Rows from block 2 of the fusion encoder, named by matrix and row number. Rows with one number belong to one attention dimension. Each number is 128 + 32 x the weight over its row's rms, rounded and kept within 0 to 255. All counts start at 0. Numbers have three digits each. After the name is the row's rms in percent of the matrix's.
# q: cross-attention query (fusion_encoder.blocks.2.cross_attn.q.weight, 192x192), inputs 0-63
# k: cross-attention key (fusion_encoder.blocks.2.cross_attn.k.weight, 192x192), inputs 0-63
q.91 071:087097072132116159112132163178155086139160114091135130125124174131110185107155136122159094178054191128152118053142111097120134167133167103188106091124107163129171131120135168040135127132189157
k.91 086:143139120129070101105128092181066127111155159106084150129140148135103122124091121108084167131139109098167086157163035120133161135171118099115164113186123167148181197111124101146115198111168122
q.92 064:105094092142206146131079130119154116084174183147168125127176122114111120162114110150042108170134143109210163105158158101147124169167174095168122151155157121109170095109111051122194195125120106
k.92 082:047122084112188117142127134124155219135135136126060129091168107149109113164099136047107160150136128112062086090164115138084123207092144122105124107078077092191128136116098142090138129107147099
q.93 075:116110160070091166084090131091093119097142159142152084130152142129091119082122171113162093075103103160106114090119163163153107185132121127120125072213121104129144150123083065124152108074158155
k.93 098:062095085116136112126100141097122177110132111082116093075134110133181169180079090071167130110122103111116173151189172099095138101139098158080122150170135122142197171144153109115184077102069142
q.94 068:123097106111120083068147092106083115133189071121117177122122147186102125135075117082144120129161118076165122152139066103183115107156164166079067084122120116100096135117156095119075134084188136
k.94 085:152121122123127158138114095150125101043109101150169176136147147141148089117188168112121100127164068139116085153151101176086146130170083119104140159137149158170154140214115120142138177158172123
q.95 064:137156140127154125150119108031102134087077124143074101118150080081212135088148126096108152085161116134100146123138139148126162158136127066163122110099183123093107164131111144161118165122087098
k.95 096:138177133135096110113138167144125076176108146147127120093122132144129179127058108153079097148087144109134157143064196134134144114147167164177144186163134152070102125134110143114111096145089135
q.96 070:125133072094173150120141157078095112174175111165144130130159147144127186129145148121114107143182091065052180155130107121125143123156088151106074077076059111169114127152176120108103121160131128
k.96 094:156158112130184123097141134185148187134114095140115153143164175155096105144169112106105053140194176100121157105081121187174062130185158139178089097184151142086142133123080119110169113133087126
q.97 087:123159141113130083168093150188143136132129101109117178080146136116146126132122120074091142090158071156198135148107173146140132096109127140108116203115248155111123162121142166122217069159116113
k.97 090:114128140123136189089139153148098078095136137156132138107165097133172139134101178165174161140152106134072085125137157094125166193107140084092146139153172156157129164153134118144134165146140115
q.98 077:112111123135137157158172055166079143124138136162122134139116114143124137086130126180202101161066165161080103147127127114100153101110117094154148096143163089113116109153132111111141166113052210
k.98 085:066153165122144096107077070120057120110085116130108105121091076110163092152099184121078079161104062137123112100035107135092131046130080151124099066159098105152145101142117145102124114103126106
q.99 075:100152116177078137105169068120110065089160162110082098116134168188120150123123171118186094151126137137128179141146114145138118116127154073166127170057147160131120139115163108189071167119148154
k.99 105:102136168150132188098139108156109090116111118128132086184173093124094104164147177100129147105105149143132142109210113084113138142194103140086175150134105092137142124125115104124121096151112163
q.100 063:186184095115144115111084074101139121102131116143136071135147094106092178194080103140157122132155122090150128092073088077143155112134106083129173120163099101186119100151128157170103151125102126
k.100 098:119094123081157105097152126111142111127122101176156185097120171132137154118125076130125114095094100168094152110137093115191153148094128122123143105230100160147126078099129133146137095082106163
q.101 076:137105145154150145153123155067151088163157105106122123173166126103142126149105157138168128151111185192117119154096148117113168109175112122095148155089184190157120181118118155193141153158134107
k.101 092:146162125150060155117162161143150125138127111117132114124145083068143139134138139108117116085130085124150192103143122064114164175153110128054146114171096109160083171115101090122112067136082118
q.102 074:104164146090126170092185083118145142136140078231097122110124127173097140110116175090149120123085131120122113119100090094080129132128142148133102108135119124121107140137137149118094131124104131
k.102 098:102135109183099073083094135074118134149132129094153096118139078178190073140136163142116115091143086114078078119125083187141137044041130131151131085143104113092127122160151150143153133132123201
q.103 083:136109138104057146119172143151117094107146101105143057170154114144109156089129172115168092107095147141153159149111066189077147137077102102135126058139138125108152086115110120113087153130107185
k.103 096:082131098150113113085107189117119133125151130149173063107101075146105082091160173087171074100091117168146082125105104147137125070105117161156094112165124095020150074076130133092142124122114120
q.104 078:103158086097134101118091078149126156140109135166191096168119087105068106108125137118059141069089113145134109115153157183104157163125112092113107087134092134142151091123076099088167138131145105
k.104 094:125149113080159096127107114119151091129107084126104120110132133087079157066099110134078087159121131122134115135058082188121109074081122172103077072120164188086101079101122123092113081072110120
q.105 071:105164118121113005128114130129143122113149100074147134151139120089163107142106102134122128181145123134048086166162092094147106074128096158135134166091200131121136170112145133159133151113107140
k.105 089:159123166099151160134116117146096135112107101115129115075103153056100119141148083156151134100173113114196166095086188108128122145089155116082096087109083099141133144137097102160075168187149085
q.106 078:095060125114104090179155107105089130154084124069152071103154159090125091172126149137155134124131119098217094140050163184053132132098132065143098146132214163080180127102151159137170132149088092
k.106 099:157101162105076155139139130131108144146125143135099048140124092103185122104131151135151172092099065121148076157106167105133198166087136170127166130187050105161144128094116131117083174119131160
q.107 094:139157143147117135155129129109189106122113118057096160136134161092138112121119080121096158161157102118092095105139142104130098080194160138088144224098177155163094156080133159167133107131117079
k.107 096:129096155139084172164160160157126130066130087094119103113109157110156147118108127137167126143198091076137182110112122080152161197142184069103127130138137133182150144126109141142145161164137124
q.108 077:129136105140134127116112115108151060135128140118135110120169126065131138134105136112102110192071163186132147145100080130130142081104170075101168124153176139102161080111100126138140113085098114
k.108 094:099105072102120131137129055168061112073109108062134086088093076111128099108111202175078106088105060141128128139066175120077150112131114077111096131131093107149103102131111124096076151136097068
q.109 089:151138132112114177093129112137124117093116095199154179141174082163091180084110148105150142110077147172146149106172112144130110162103079120134107085176078139095142110183070086102114090115096159
k.109 101:081189113084137096126115097103108132194170108125123142129129136122095114110152110132115099149120149131086050147103162204146095067116131122168124117097143180066063103120123143131128102137100153
q.110 077:152215080078140150137079061142092161159164094172148114147128082175165145104118171091109177136166094116103171074128079108125134077114114141121149119115119093131096182047117147128049061128128110
k.110 101:104111124088149106054115220149148158113067111091190114107156102129123115141138090121124102113105142110101159158135087148165136128118084079160179099195141130145153089101125112136143098086162135
q.111 078:136106121112151138155164105091136073124182171091120116109134142140118093153137107073134098151141135107140167130095086087150101128141097149082171134128158164137170144115136116177128166100126136
k.111 098:101115136179130129047130134079118110145109132136083101143104100114086120127117144130135128086050115110108109091131125097120121142161118108112128159137089062128095142140101130120083090137115152
q.112 088:114179143164165189119093107126107139128062147097100114074137132082140150158126107158145140116128090147088122119112158098136119127075155121109160140155142156168117085090091160165078087115136104
k.112 104:110114136139123207152143165164141127096152154175109075094135111088150132101116202243113190138091139106165078211124160120169130112130128196135108086120103137086115138105120140164082096144129169
q.113 085:106159099133146118069163135173130086187082130177143132137164117179091107097121154087080118099098118169075153123108093140087147126152108192139169085111097135139112076131095131096087148155165175
k.113 097:129154110108181133154141087140111180086096190108121150101156134070132092093118064123141124151129133093118157096123113109094086159102161081143094132144096187138178128081102107115101133129162147
q.114 092:126164105147155103164114127150192105194124129102113107123113140134119109134167141108062195099099046109137114145136132164113101113163118196081119177108128094134100085128130125177149110144093057
k.114 103:125106134122111110135095107156160142095153134163092153179168122074170187110109090127149078172133185150128114099106107168101116191147134177106074152123181144153110083095111108125088163123097106
q.115 116:192069132085132130104138157088057170090133125102116141086177110140173111124111151231173086102144117122147110169133135086125111166134124087100121123167109082134145162142135105118175144107136137
k.115 107:122153108130114092068082090121099126169127116115206112117107144169102081180157148091138143111117120127102147125157158144121100108132105113182137119129086118129140152119150145070173111139141117
q.116 104:111069129142106170104179117105147145154128137117127100123108134106118143134104143152170115152106255133117117115162122103134126183153125087199112066096115140155156153158169071131126160124134186
k.116 095:116154174222188191133144177119114125153119101172128140122107089155101139167095175105133182108143112096135126092128174102191240124112097122135113117131142126084143165126146165137160114174176141
q.117 106:184034131108155095111119192121126137117131130167158141128159093134156137116109150255144102127136183137125132119144170146089160131130105091154126103150065108112198137156089096141158117109117166
k.117 097:106104125045143071056097106137113182077139140107153134164144160123116155131156107085109019093150166101132139089114080174059053150126103141105112164165132128106156124128151083094170150122163090
q.118 082:064169110129115147170084092173164103174135134145102070180124118049121132105118113026105222159071092124100135121119101171151142046120128120153119129107179127120098073091138140140136114234105120
k.118 094:158135098108155129117145143124136177128152076164091119088180107084157162102109100109181101121109121122134122111113155158138082153105120149134082177077182147137138129140136115128105123080108157
q.119 086:140109139119140095175178144180156066127082172094137109114149139109153112156129107124047127089134031106151112128151160130142103094140113108154121142120197112140110124092159105126133140167094065
k.119 098:141180214147065112129140159124127070133175160095099150106165164128127121146107138186117130220203118146150113162159123115095148112069135064124133139070114137105101134097085135131122116137120156
q.120 103:159161148159164126195087093181150119128145131094118134082111148096146125109117126159069137119147007119153137150115121190114125109157113101080164176147174122179134063081136115154176132165131091
k.120 098:096105122157116107172120153128135100098195127169127133118168109059136161095114125150138102162134127112117145127099117138188173172156074172165125171116179171087127132128040131163118117120124146
q.121 101:141095137107126116127127131095139084135109157183118059152108096165128159120140164117203169115122155155131160082145097142102169113100128102140139091121106104152166088154093128149109174164096118
k.121 097:129147102134175059129122067149136140105108119084147144180125149205112126139167036077142084072116118191103126073110100102093030132163101119139075139148140186132121121169140073062137169126155082
q.122 081:135155114141139131112085120106119136101156107078109197095144094198180127126088127153164081133185099159143140143096142141128099098138113122126175159079181104157146169148185136121129125082142118
k.122 108:162134175126147197133117112090117167134087162143166138061096094142111058165152154142136157183117081066151137174141105111189175098091217105093163105161123123202128157128137145158151155138100163
q.123 087:116155124145139111140060158144098111145128146155105043101115114100168087126137131192117157139167103115142106076096160166103137111089151057139119099153125123143127104114111138104097041176109096
k.123 114:116147084092153071077131083119162133093165098159124128160130094074155181090180122066157051144139154115143084098115133172093130157121085168134094156131219127096110127126167118088132115093117090
q.124 079:168086146143145107154121136106064125122213134085143117076160102113190100142087113161127105159147105160244144149124145138128159142124089110079124128104165146098145198150141138121167141125123075
k.124 101:147104134108111117092136091076098067115108153161211132114152152180128111160162109115208108045138099169154101091151078142152135129162074106136175104156100118142104159145143118179199140149181161
q.125 085:122145105130162085147075113172120093145119172123163134072142087109123132101174147153078124155137022152145086140088104189159115119132074165143124129125151127106091066085093124106098120137143069
k.125 106:152113088131155109127128105126169173081149153164118163113138114105163141113179145118178050142132166085110134112079138138067169175134125213131079098171196150139156125123148088145111108093160126
q.126 117:208093156098142144132108161073090131098114134164142092113157112090083108105122153216154106116113120117112151079138154147096164129082144024124145083149130089114158108123112085147139139082128124
k.126 102:124152131151127071054140117146144106075065106100115174140109149143151088093191134072113107045094148088134114093144119090104122145140140107124110095190088072101156147090184117101152162104158097
q.127 100:048133097147124085154146090227197139144065154106127107149070138094111141099149114058117154170137092131104074127154101103140110105135136208123121188107171178164117137147142137111141110162093122
k.127 102:148127095100111107115130173144160156088158084104074161128170103113168161105128122141150074144105116142151130132098096221152141161093110175159103163134183153127138102149096137126053131104109142
q.128 108:116155153164113091163117110136141101144105104087126118052138174099188101170122089042047148150150124155159099124120140120153116131127114107119136182123203126110090132116150141170126121108148092
k.128 128:154206166126133105152165082203129073137149182197149143158102083110068093117203134130114106160168171118077161193165090136126133174150162164150138164124136112124099109156182130170171133129139120
q.129 082:118193117141179098156132108143114090128097115140125119123117068110121155115140129121099146148190037104118167119127131147177056085160153159149101195106137139155139132126106178110087127124111085
k.129 124:163112098111119132151122148148165107085142114199118208111183151107180194138104113105148096166132126134123128144116119167123182151107085144131145130196209119137132104122152104063104140116104122
q.130 102:163129133093116149141106170157141122155144062154130100210141094132076147095145159094119132094096141148091168072093097115132177115131053138120165085114106100053134117132113132150091166115168153
k.130 099:095132171098135165142121129141160182130095086124128059107102065112131102114082102123152094147099050128210119113117169132106122101093122098098139116120116132114116155111070136124095107077098102
q.131 280:104136132151124066167126126161120153153142171091115165022113176097150097173129086112078129134148059137160064164122160150158077131134143157126099177121159153161098135100167147102152116165133068
k.131 098:198172101101114096137134140229072084127145160172124133153160131067156128136130121138126144110160207144111163132151121148162134141144119133141160150120134123164140109132165143125201132147154143
q.132 083:138108105144119115099121088131131100114117136090109157098120114141129108131117129158083087142090132122105095146128137170188093065129142118138129210126203196195084165121180125137113117141102082
k.132 191:209255094143116107146145088243114132143159212212126130129112141114081131125121139099131120134128144145096113129135142149149146181126119158126124154121146132142125109127158166105122126112164110
q.133 111:130077161106104097126116149092101129138127148113122129050135184121115105154111137165137087116148147151176076167150159100130090219145113159104085095142114138106105146133159132106135185096132137
k.133 118:064141176157120142133160097073118171153063108100112074146116102143082067127170146171120123105071100185142148083108176143106106126124103134145099114091104105130135124128065133148093141168080148
q.134 085:147097158148152114059108084158142163113110197135077158071161177129149102146104133145108122074196157133171103186171135127151062154165184119130096142117155146138139095177134158151126087055159137
k.134 122:153190062146105160131121110136152109128167182147142080099115111166077086123188165111112159121078111210101130169179113133096142186091158177143142136115125128132151155162164115163122146117150130
q.135 090:114147073117095161105152133122117118125126108188150133177123076100078108117155141133170116091086229146115158068146121123115181144097114133166161110147161113072144080130094089177122097117131147
k.135 157:052114181130080144137142056078119134146082067091109079153090113161078035121148165145147155094063093153121124150124149108126080115140182121117118081098086124074169137142094141155135152131159100
q.136 114:175080166110140167117121125112136136095121124146120056188154084138076068103095167147167106130122121168111126132131144141078153169159092126158150075181169130077143097123093105152109198137136158
k.136 109:049106185202127161089178122118089150173106138057117044102107126125140089182139125159122112124099052166127160087104123117096133072099134118138128064147059118102120146125124139136083124083129148
q.137 152:113090146145122056133097135128111174139154157087111176015134194116159088161114085072095133135153084132144089184126167109171083123126137150092083164138153125156134123129140146084139120154135104
k.137 101:139163093116097141107129103112085129126174164133144129093175093179083130217215132085145166171118148143079143116170121101140093144124178155147166129075124137108198151148157092131087187116191177
q.138 084:153163180097106101121085162128140165125178097111128171069123138178099162170110059069171137148151139093119129110128106121146115119150119162122144108087070128117115112129142111073077155114140159
k.138 120:168181119088170157133129193176116176111131163156108103125146125173181203137083176135130145161073100149179090101145185173077152144100123117131137146167157135146098145133113124119164126116135157
q.139 132:187087172112144172114107112091130101095165132152127080168172104136100125094092173159156106138137202162115145146147138104093190175135102091104132099159141109077139091138097106151119155106123185
k.139 131:080060165172110128110120099079090118147091085085120050111118100158114073115093130146167148094067080142129127086122129119117113073109146106156118089117080111117130160130098125133108092184119136
q.140 172:157093141102131150134128136096109103127141099151159085201152097153094162096114182134151117135102191137119160124127101096077173179141065105112171078155100094071177097149106091127134144119153175
k.140 156:058066198123132151138152115026113103152096046055126093137086088146101087120131147139101117112120120145123112094127165124131097066152125116143125109117067134116138164135090101157102099141089114
q.141 074:158098145055127090087108092119101151071159094102146190074100167154106146110078125175163104117136100160132126140139114073121148159155068153113183145126218136115137164161143101191114134088193120
k.141 159:104095146134113124125138068051116141126080094093128047103104090153077035106143149133125132086041074135141152109150179101097101118163133103130103134092083114133162151145122117158122103138141128
q.142 303:105124128157144066140144132145138156130132167101108180004123200133169096182118077130085139137143075124160082154135166128163065111139171150131113170130145148169122155120155164113146103134127099
k.142 132:163180107093103068131122165213156123140178183148158169106160150136175189132149114090099129139173181165097122164141115124111167196140103139089179164173177125148137120127175123108152131117173145
q.143 141:075143095176121088141180116156126161171120179132103165072096183130144132150184088130125148150144082104164078138123131157160063107105170195140058147104095170180105175107180110105137102158118083
k.143 157:192206098123164110126141152233141136123147177176122211135153149101134208141081107111138143142175159097125130145119123121122143139146127126090157145136147147165118097108160172078144117123144135
q.144 060:099113145073124161141147124125108078115158126167126166089114072152108169147063078115124052182114140124134117138107126106098160171108125129119119133092092149121160117114157125119173168112148114
k.144 077:115110120095056165135141139114099121081124094116137078134110151130171142148149161088171125108101062116134078080180110120082156225107122061111102146131151152104152143058125123145119166187116110
q.145 065:081190168165124138190167113112142174178158080108150139135138164187121145139101142108084090122127143115121120104121106133126107170138104157103071078199067087138044148134151135065176131163171101
k.145 085:092115161158119131096103191126144106115166132169132106143094171158197083120119152170172151132125133113146148087144155152185122157130050136109130127135064171075152138130132122127166168135133165
q.146 073:169072148154120131120136169083119066136143148097146115105148096114127127119180122119119120178092087106069167090122157118074118190117096022168135167159128121032139119141111090178100181130135131
k.146 087:045099107123144141145093137093162135103114142142131096130105114102141081173147117120128110163146097144137122136118164183109160125114119136134157127123124082109171166128132098183167125090110185
q.147 068:164090111163136112133129119098134118145086125148064125156201110147105101128162172108112090110138070168156158137131125103157148173148130083120168135136162124094140115142133124125175125140103142
k.147 086:142164106129108091125113110134106131136232139183089164183161156117081095153119105121106193145089077127071087115123144111198157111159176135129171112081122102087157096128066151120068176168135195
q.148 062:128184131123104064096105071037139162121096064124201167202122067065156103148095160131138156146109186099118102094095146110108079108154106175144128117087112133089162203132124115175120113100169143
k.148 086:104128159122176114177174134131102136131099098108140136099140097100091128064074077152142120109128169056102109091047092155105118140110168121143149186152108159085175072087187122114168092119132155
q.149 064:149168164149114089133111109150167140148141121121113130134138115137145147145116172081122133135112111142146103143144154179138127132110107159034155190130172151142140111114070244131162061139103092
k.149 076:119161130141149144081170121206139141142161104146049119135114125121151198084124147205085099133072144110158107097136145101128141097151175113194118122150147103120101113115079188120129125167097138
q.150 069:148105108099109141130151140115118055123154100163128179129070113222138066155136129174111077189175127135099166101172087069139141117156158065129129081151101136166143140134159088096115215135134134
k.150 084:113083076134175133139120163120116133146091137104102113117075114149098143149151119162087097129132140118143154120140145144163165089153219107106143133049133150078215045139120140170083174145133119
q.151 069:118123134146115127192085121143176190126109197151106108126097136070128063135072104154131178126132078120176121166070146150134133092079125089138158122120182123140143112087151124121132102126107142
k.151 087:162089083118125091162109137113172126121210105134105156140121116126141178076138160172164101175046113085085107168140104123134153107085212155145127132114117078123120090181040124153116077104102152
q.152 067:118136182188116116163088165074121141116175117146178054170154113123187096113157201105131138129142098170134120144125151172174152106057178089091169142139138074065133143141090117126133105124131135
k.152 081:110146115100150111145102159132141092125142108141144086168152102110090138068064096204073076108093154140123094110138161156122154197135180126136171143137145122129111117116091116188134095067083160
q.153 066:154120195132106105113113141167117141099159103160134154077108147158120119158112142103153134040188081108077153179128119130102146098138138127147119168162117107116072071147093161089129178133108137
k.153 083:158166105126113122191093119125079105186111147081128133101123109144145077114119126157120077146149170080102092142112151164135114127117158169101116167164105129089181164108106092165118101138068111
q.154 079:173140167108144138120106167117112127090123198102109104171180104126155144091125157212129121123097110132154106129109122160133146128151097034137160094155117109122184060172094102141131115149084165
k.154 092:121112160159155129155103127108124131134138094149110086131094084116126150068061120163127134178099122172050094129055110130168103089123184166187111131095148063137113064128095172113074142141124103
q.155 071:116081179102120142115152132131133134119094107089092132113128132118068104130069138109142128174143179089121097152127132162143171168135110156098081082187082082107134168125178113094102198113136144
k.155 089:125135112087161145069077140096155150125105160125147213106158125153152105207099140079148111115144130148171134133168133158103123196204071137125124116164096147142144107140077088119150117108087138
q.156 064:091120150165078139077117153137125166110152108162130174086113123096100127157054165054165140111156201150170142167148120107169079172082099142120117125157100156112101164102170148146159075118096163
k.156 085:170095137155105138122230147103154080163134119156147172160142111191160140108135147097120137064152159170155188130140133085151124104109036110099137143169089105129099159117126127134130114165107134
q.157 077:160059133079111123125109134100113128130098183143116130141197103122116111093143144155123108085107053148117143149160149119131134097131122090092115117138156196117188091131118068103161173157149108
k.157 094:113103095146087115145092154081105131147144081132114073101138096089102142154099114125082151153060099086090130135126135191147144057110149140152063119093145077139108115150122126183056141143088178
q.158 071:164140130129082138121160122128152115102151164157120052157167081085108153131097119145098123152132040207172180161150144153132093118058117100098209154143168105145114115104135136152148142143127091
k.158 083:112174157106146124081186079111167181148175150132089126180144111074105159070095133109066090130078106145101123152136137133112138150118138119125123160123170086144091123179067152129073078113100130
q.159 068:170093141132114082134109164151119060144122133101092097122123158143136149124088174137066063091147086142117164149128133087182117152147147077074116063119167075114081093186162131142144145161088148
k.159 089:164113147048115118100134137101134105177190107111143161176148166093120160109123170109165156156171082093130080101182082122151132113134175123129116121077151029116105072161031101143087124134123143
q.160 295:118178146153119106098129113158120176148128123112112189075092179137140095144112098093104132123175050123133095167134139119157085119138141180096100151137146161179100153115155184120134097141143068
k.160 091:141180200112116166129134057123103115087102141141089175153104133150068159133181124116135135087168115121096103104112127121103127118164168099094100090160084168146090100150130057116172108126169143
q.161 153:133199132152132146143190106118130104155074154128086152116090127147131112149121110136104152166146159108130127144169122107168125139165161088124114147119205182172125157142167154149089140101128133
k.161 098:126177199118147112165153095137129127079111160131179174155126130151056076175183112095085141066153091118088099087130090157170138090158119078092109088150109199129121163115148130112199144168141137
q.162 096:146173171172132131106090131147103130111130082145109158095094146155122113122099106142168103116224065097092072154106180108101131127127130166123097098160078114166067127089129138119125133152140102
k.162 114:149153113116104168103130142114130110067098183142149114137122077124146144087139114158063083121163127127162071120113115139150083137090117102127139114158118149135152064196114155127157133103186097
q.163 130:125138135170130095160157134150173137161115167076103106085127151095130101160123092132072129143142078178147113140146167149156068116132147082093136105128226140123098123115174130168128204143102083
k.163 119:168148176200131109130122086146116124154115153089130155150103177166056105157160116096132155103180110123042110118146101126115169120165135107104121121103099165162152151139148084142166124211113155
q.164 229:125076114091146136142140122104149089117141145144142075175159093111086164105150162139155117137068211138114145090131103153117171133114109088164145088120093123081164094160098084158140154110104196
k.164 095:102112071080112119097131148103123130129153066139148098117154134107183111115072139152158131168138169112190153146087135095142127106114086200178103131115225081094104113099114151112045137103078140
q.165 171:113179161174140135107127110168121151141130076118127165082115182145150096139105092059108150148180058108123117162121135101144083099111162147118111164155141141150074169110123164143136140134109095
k.165 102:164164136104139126100147103133143109117117188137178141139087126175071108168134128113120165068185100129072119129152116127118157173155136097070141091085111164155106134198122114127185151147199112
q.166 087:131097118099115098167093132139134130174131099110160068133118065086125162141118107067164175122085146166132125100060098169114190190112101126155140140128173142045179121075128057086091109164098096
k.166 148:091109101102108165144139115135136134137133083102075098084155111069202157133049160164153133174060159084164176163073150149146101100111135146156110168141184096097144123097129153136102119088053144
q.167 138:081186135164135138137164081156172091162085123127121126102079154111137129161156096077102160109152072128137106130108131147145112124110140134125123168153245152144098137100168172143113138139114082
k.167 095:139166176136171138136132113179111145123066117089165097104144136148104116180148108047134123087111123154111102104183100154118138118202131115080108049151145177126122128107158049147217146140171159
q.168 214:102165131154148093151127129189126137162115130092131140074084149125135095139131110069084138150179037146144119144110124130142089097143129156107133174139206136120113136106169152120118151153130063
k.168 098:130138116106148073179144089151127131127108155101125199145157122145074084156161093108144189112141112115065079060171088141081114124170113101105152086073131161173144123127137121148080117215172179
q.169 106:137148130108176110123149098160156135150099146168108152095091148114142136120126154104084166109176008103093116151111140114117127130167153100159157177177205126128123068156133140108082131120163102
k.169 140:106131120144138196100117157097151162130162099142115118107167070144187154155115140129131090169112102127182161120125146115101116124124131149129150160059164136075159087191149118120148121068086118
q.170 190:103184152127140113152147122161120154161108135083107169079116157136102095171115085093070139151144029161101126158140129122157068113135145139114106151133217164133112123123161140145129151133137088
k.170 110:168156106124108089134126133141111108152090162106170160184114152180067110158194055112119157093167140166089086097200090131131158135127088081070117120146092222140135129153120103141189123136150138
q.171 089:204177147122149163074188113160092154131133102157058178093126128116118102110119138142135172060138064091124136118151150136122114118064120181109110130169076083139121097077097178101116081074129096
k.171 110:160109148163120134092099124106119129162124162118184130116132135154111088089182095199152155167196094164151128099090078146115165107123107092086138122114088144128150074186117143127203117162225086
q.172 076:110168164137207079082128129129120144147154169147134128118150104101080099126102147097079093118109138155127075139146113123145140128156146108084098143117124116119111070157118099137139150170194085
k.172 121:122138094110102110109096135104143123111149133168077103153139149122133155159078125125135146144108151113137134127098176102170047111079105101134192143190165135078183132122109154071101136067152123
q.173 105:122119127140120170071133097104150078098171129189158155162131091151078126113121130127150117092084211127093137100137139139121162177163134100110125135125086113156151103173101101138132080087150192
k.173 098:106113127128128134011136142115148075125161108112139139101143112062178171169171137187129089093100155092201195171146116144148071073138108162103130104154144156097123088118137150088151087088087153
q.174 288:147100103100148111116107138127113102102166121167162091179157081127115167080123181121167114126102164136129185112124081123074176128115079150134172091121058094089157097163107092120110136138133161
k.174 100:086133105106143128155123178112136135145154115143109092133125101080174158104053180174134147182098141120173147138132105153082124088086109093118122109129156096108129103051106151091041114142119128
q.175 341:107175132143140105140144130179128130151114145127109159083097151136144111148117090106060149119167052118147099144126141120156086114150145150111122177135203166156098132112161158121117116140139070
k.175 100:140128151173067129154142123136124148112112168102123155134109128176050050142159105065111148086196106192095093081178110133113131149157145089101149099160081147119164164092195105133212125175157146
q.176 069:169103133145124186134070155134097142152106129141122097135150098144084146042126135172134082113136135074123146160163131097123109184106163154133109099146069082182175167111115103040121156113118134
k.176 105:162215110080080123182145169159090080121073100159101096162135147134072119147162140133132073059160122056117110130114133104117065165119158092126176138111098152135089086071077146107134104141140118
q.177 098:112099084085147198152126097120146101122135135149161104154143090080102176073122152132176122127108153116111143126147053110092163153129085106154174102122137107107151090147119139141136163115108180
k.177 092:141125095101096105147090114125136081191129082122160112151096088138027057163098132102076119119083143130089128133122150115097121079121069107139112133127147140102124094124138082082123151064089143
q.178 084:059145107134149113138153103123096153154174187081196115132189154109137127143120158058095087106095058105183110164093158168178081139094175148127131159130177165160148116080181141109165104159136084
k.178 089:104107110118143139074142144106072075099169121142108109098156127187145132103137162097179176189117120134138110169153133140137076108110125167142105097086101123116103158156134152061134121166128192
q.179 070:100121132120063083078114100125140129175185118131129093125086070132167142130078126091100167129123104118146112175076151172131093118063120116094097123147079114174141158102075177085143104187125110
k.179 100:113104076082149130088152144125093072111158162106120112118119135141140129128139152174108176168159094167116101126191045153106245125093142126083173112104134162149176125148180104151149152105129140
q.180 074:115188129124131176201106105149129148146082095066132140157134093132155127123160131134163136106094162194156109074151106135128177113160110075146145074109179095049165160124158123204156176107121173
k.180 099:139128150142163071126143126097122185103039110108153147114104165097093097111088128084110143100131131099058109100061120115074061088103062051113087140118095156134092059085121109094108081091103120
q.181 085:160078102099170191119118146066115072051093137128160133128156135137134134109125179125128116132163202124085141125170090142141150183186132093163148113174080119131143131158088067165094120109099139
k.181 087:131121111125082060087100108115119110135117100134086066100129080144131146143146124116079083156142136159120121088149145094129097136142053158154145116094089121154071138167055119118132128124126137
q.182 080:134104116121155142089123052114105120102067109152120157109122101140079104122158130138216131111115163128071137075141126067104150189181119087145116132117067115126129113109152130123122138089107198
k.182 091:132139089135088069143153113098089113156080148134127158084118110151090130083081135106110070150121128170067108063144206124131134114132111113156156121077121113148092092081105125101167108056120150
q.183 066:123068158129172129128074153157107166117198211103140128148110111140117106162110087126112162115079041145090130147099072142138106128120114146138196169147153092114148095099147134101119081127115093
k.183 117:093083092092044110072126151115150094095176135140149104127111087190204133102122151123125155158113157207167152161209114089171154118090091161148127146140118142096200131198198158156138152139103152
q.184 099:126137142115102186144149084097080066133082070135147057159116070154149169123130167169122156106096217114166127116101077149098149090095150085118118078126097075118147121127067115131118115112109205
k.184 094:068125092163124101202134131147079128087051121184164108107141128139088076150145140081114119074130124167092124126089112136045141132132122088101162114131075136155146099105106091091122094111132135
q.185 077:190082128178149091154121155105144121088133143106127175125158111146155108125145129143091134144142123157150140127173131097132149125152140091153132139111137097146131122165141133158172139090118130
k.185 112:116180143141181136173136152170171124141128088155061155193124098064135160111082121149115129140131110059148162091016146094168055123147174141105126141152159134161111148072125126108100157213123095
q.186 089:109195112146162103072081125151104146157170158095141215120120159125101112096108171097061174128142083129137094167129140121148119133100136093108129119158117124124110082082123123092112157137151070
k.186 100:118166155086124113153123134147142146086103119156131102159125151113112134163138127135068103173154146091114152129083104127165037183141154105128185153048133121072112082105101116128162151122132079
q.187 074:105113064153113100181115172172088110116133156158148106147179115164108147147183155193143117096132131129117095134102178144106167178183073122168197113116152089101162113145122093106160143169123115
k.187 086:164087117101085107063154112139169129113126131151144133128104147141146070162129172102064122141114144145066133125158107113114177127133072158111105112122137139113115062153155043120086124114079142
q.188 065:111190151184086083122185123145116154133167043098128107120108197133146096144118092138126142154090163167159151125087133159120111055064160160099090109120125142133138134134144103106095100101088135
k.188 093:186085170161168131090158147158123130132156123101124112107067160138172145109128168145143190193105072166155142170144149133117172117111147166087104078163143113177144188155178136183137118161096142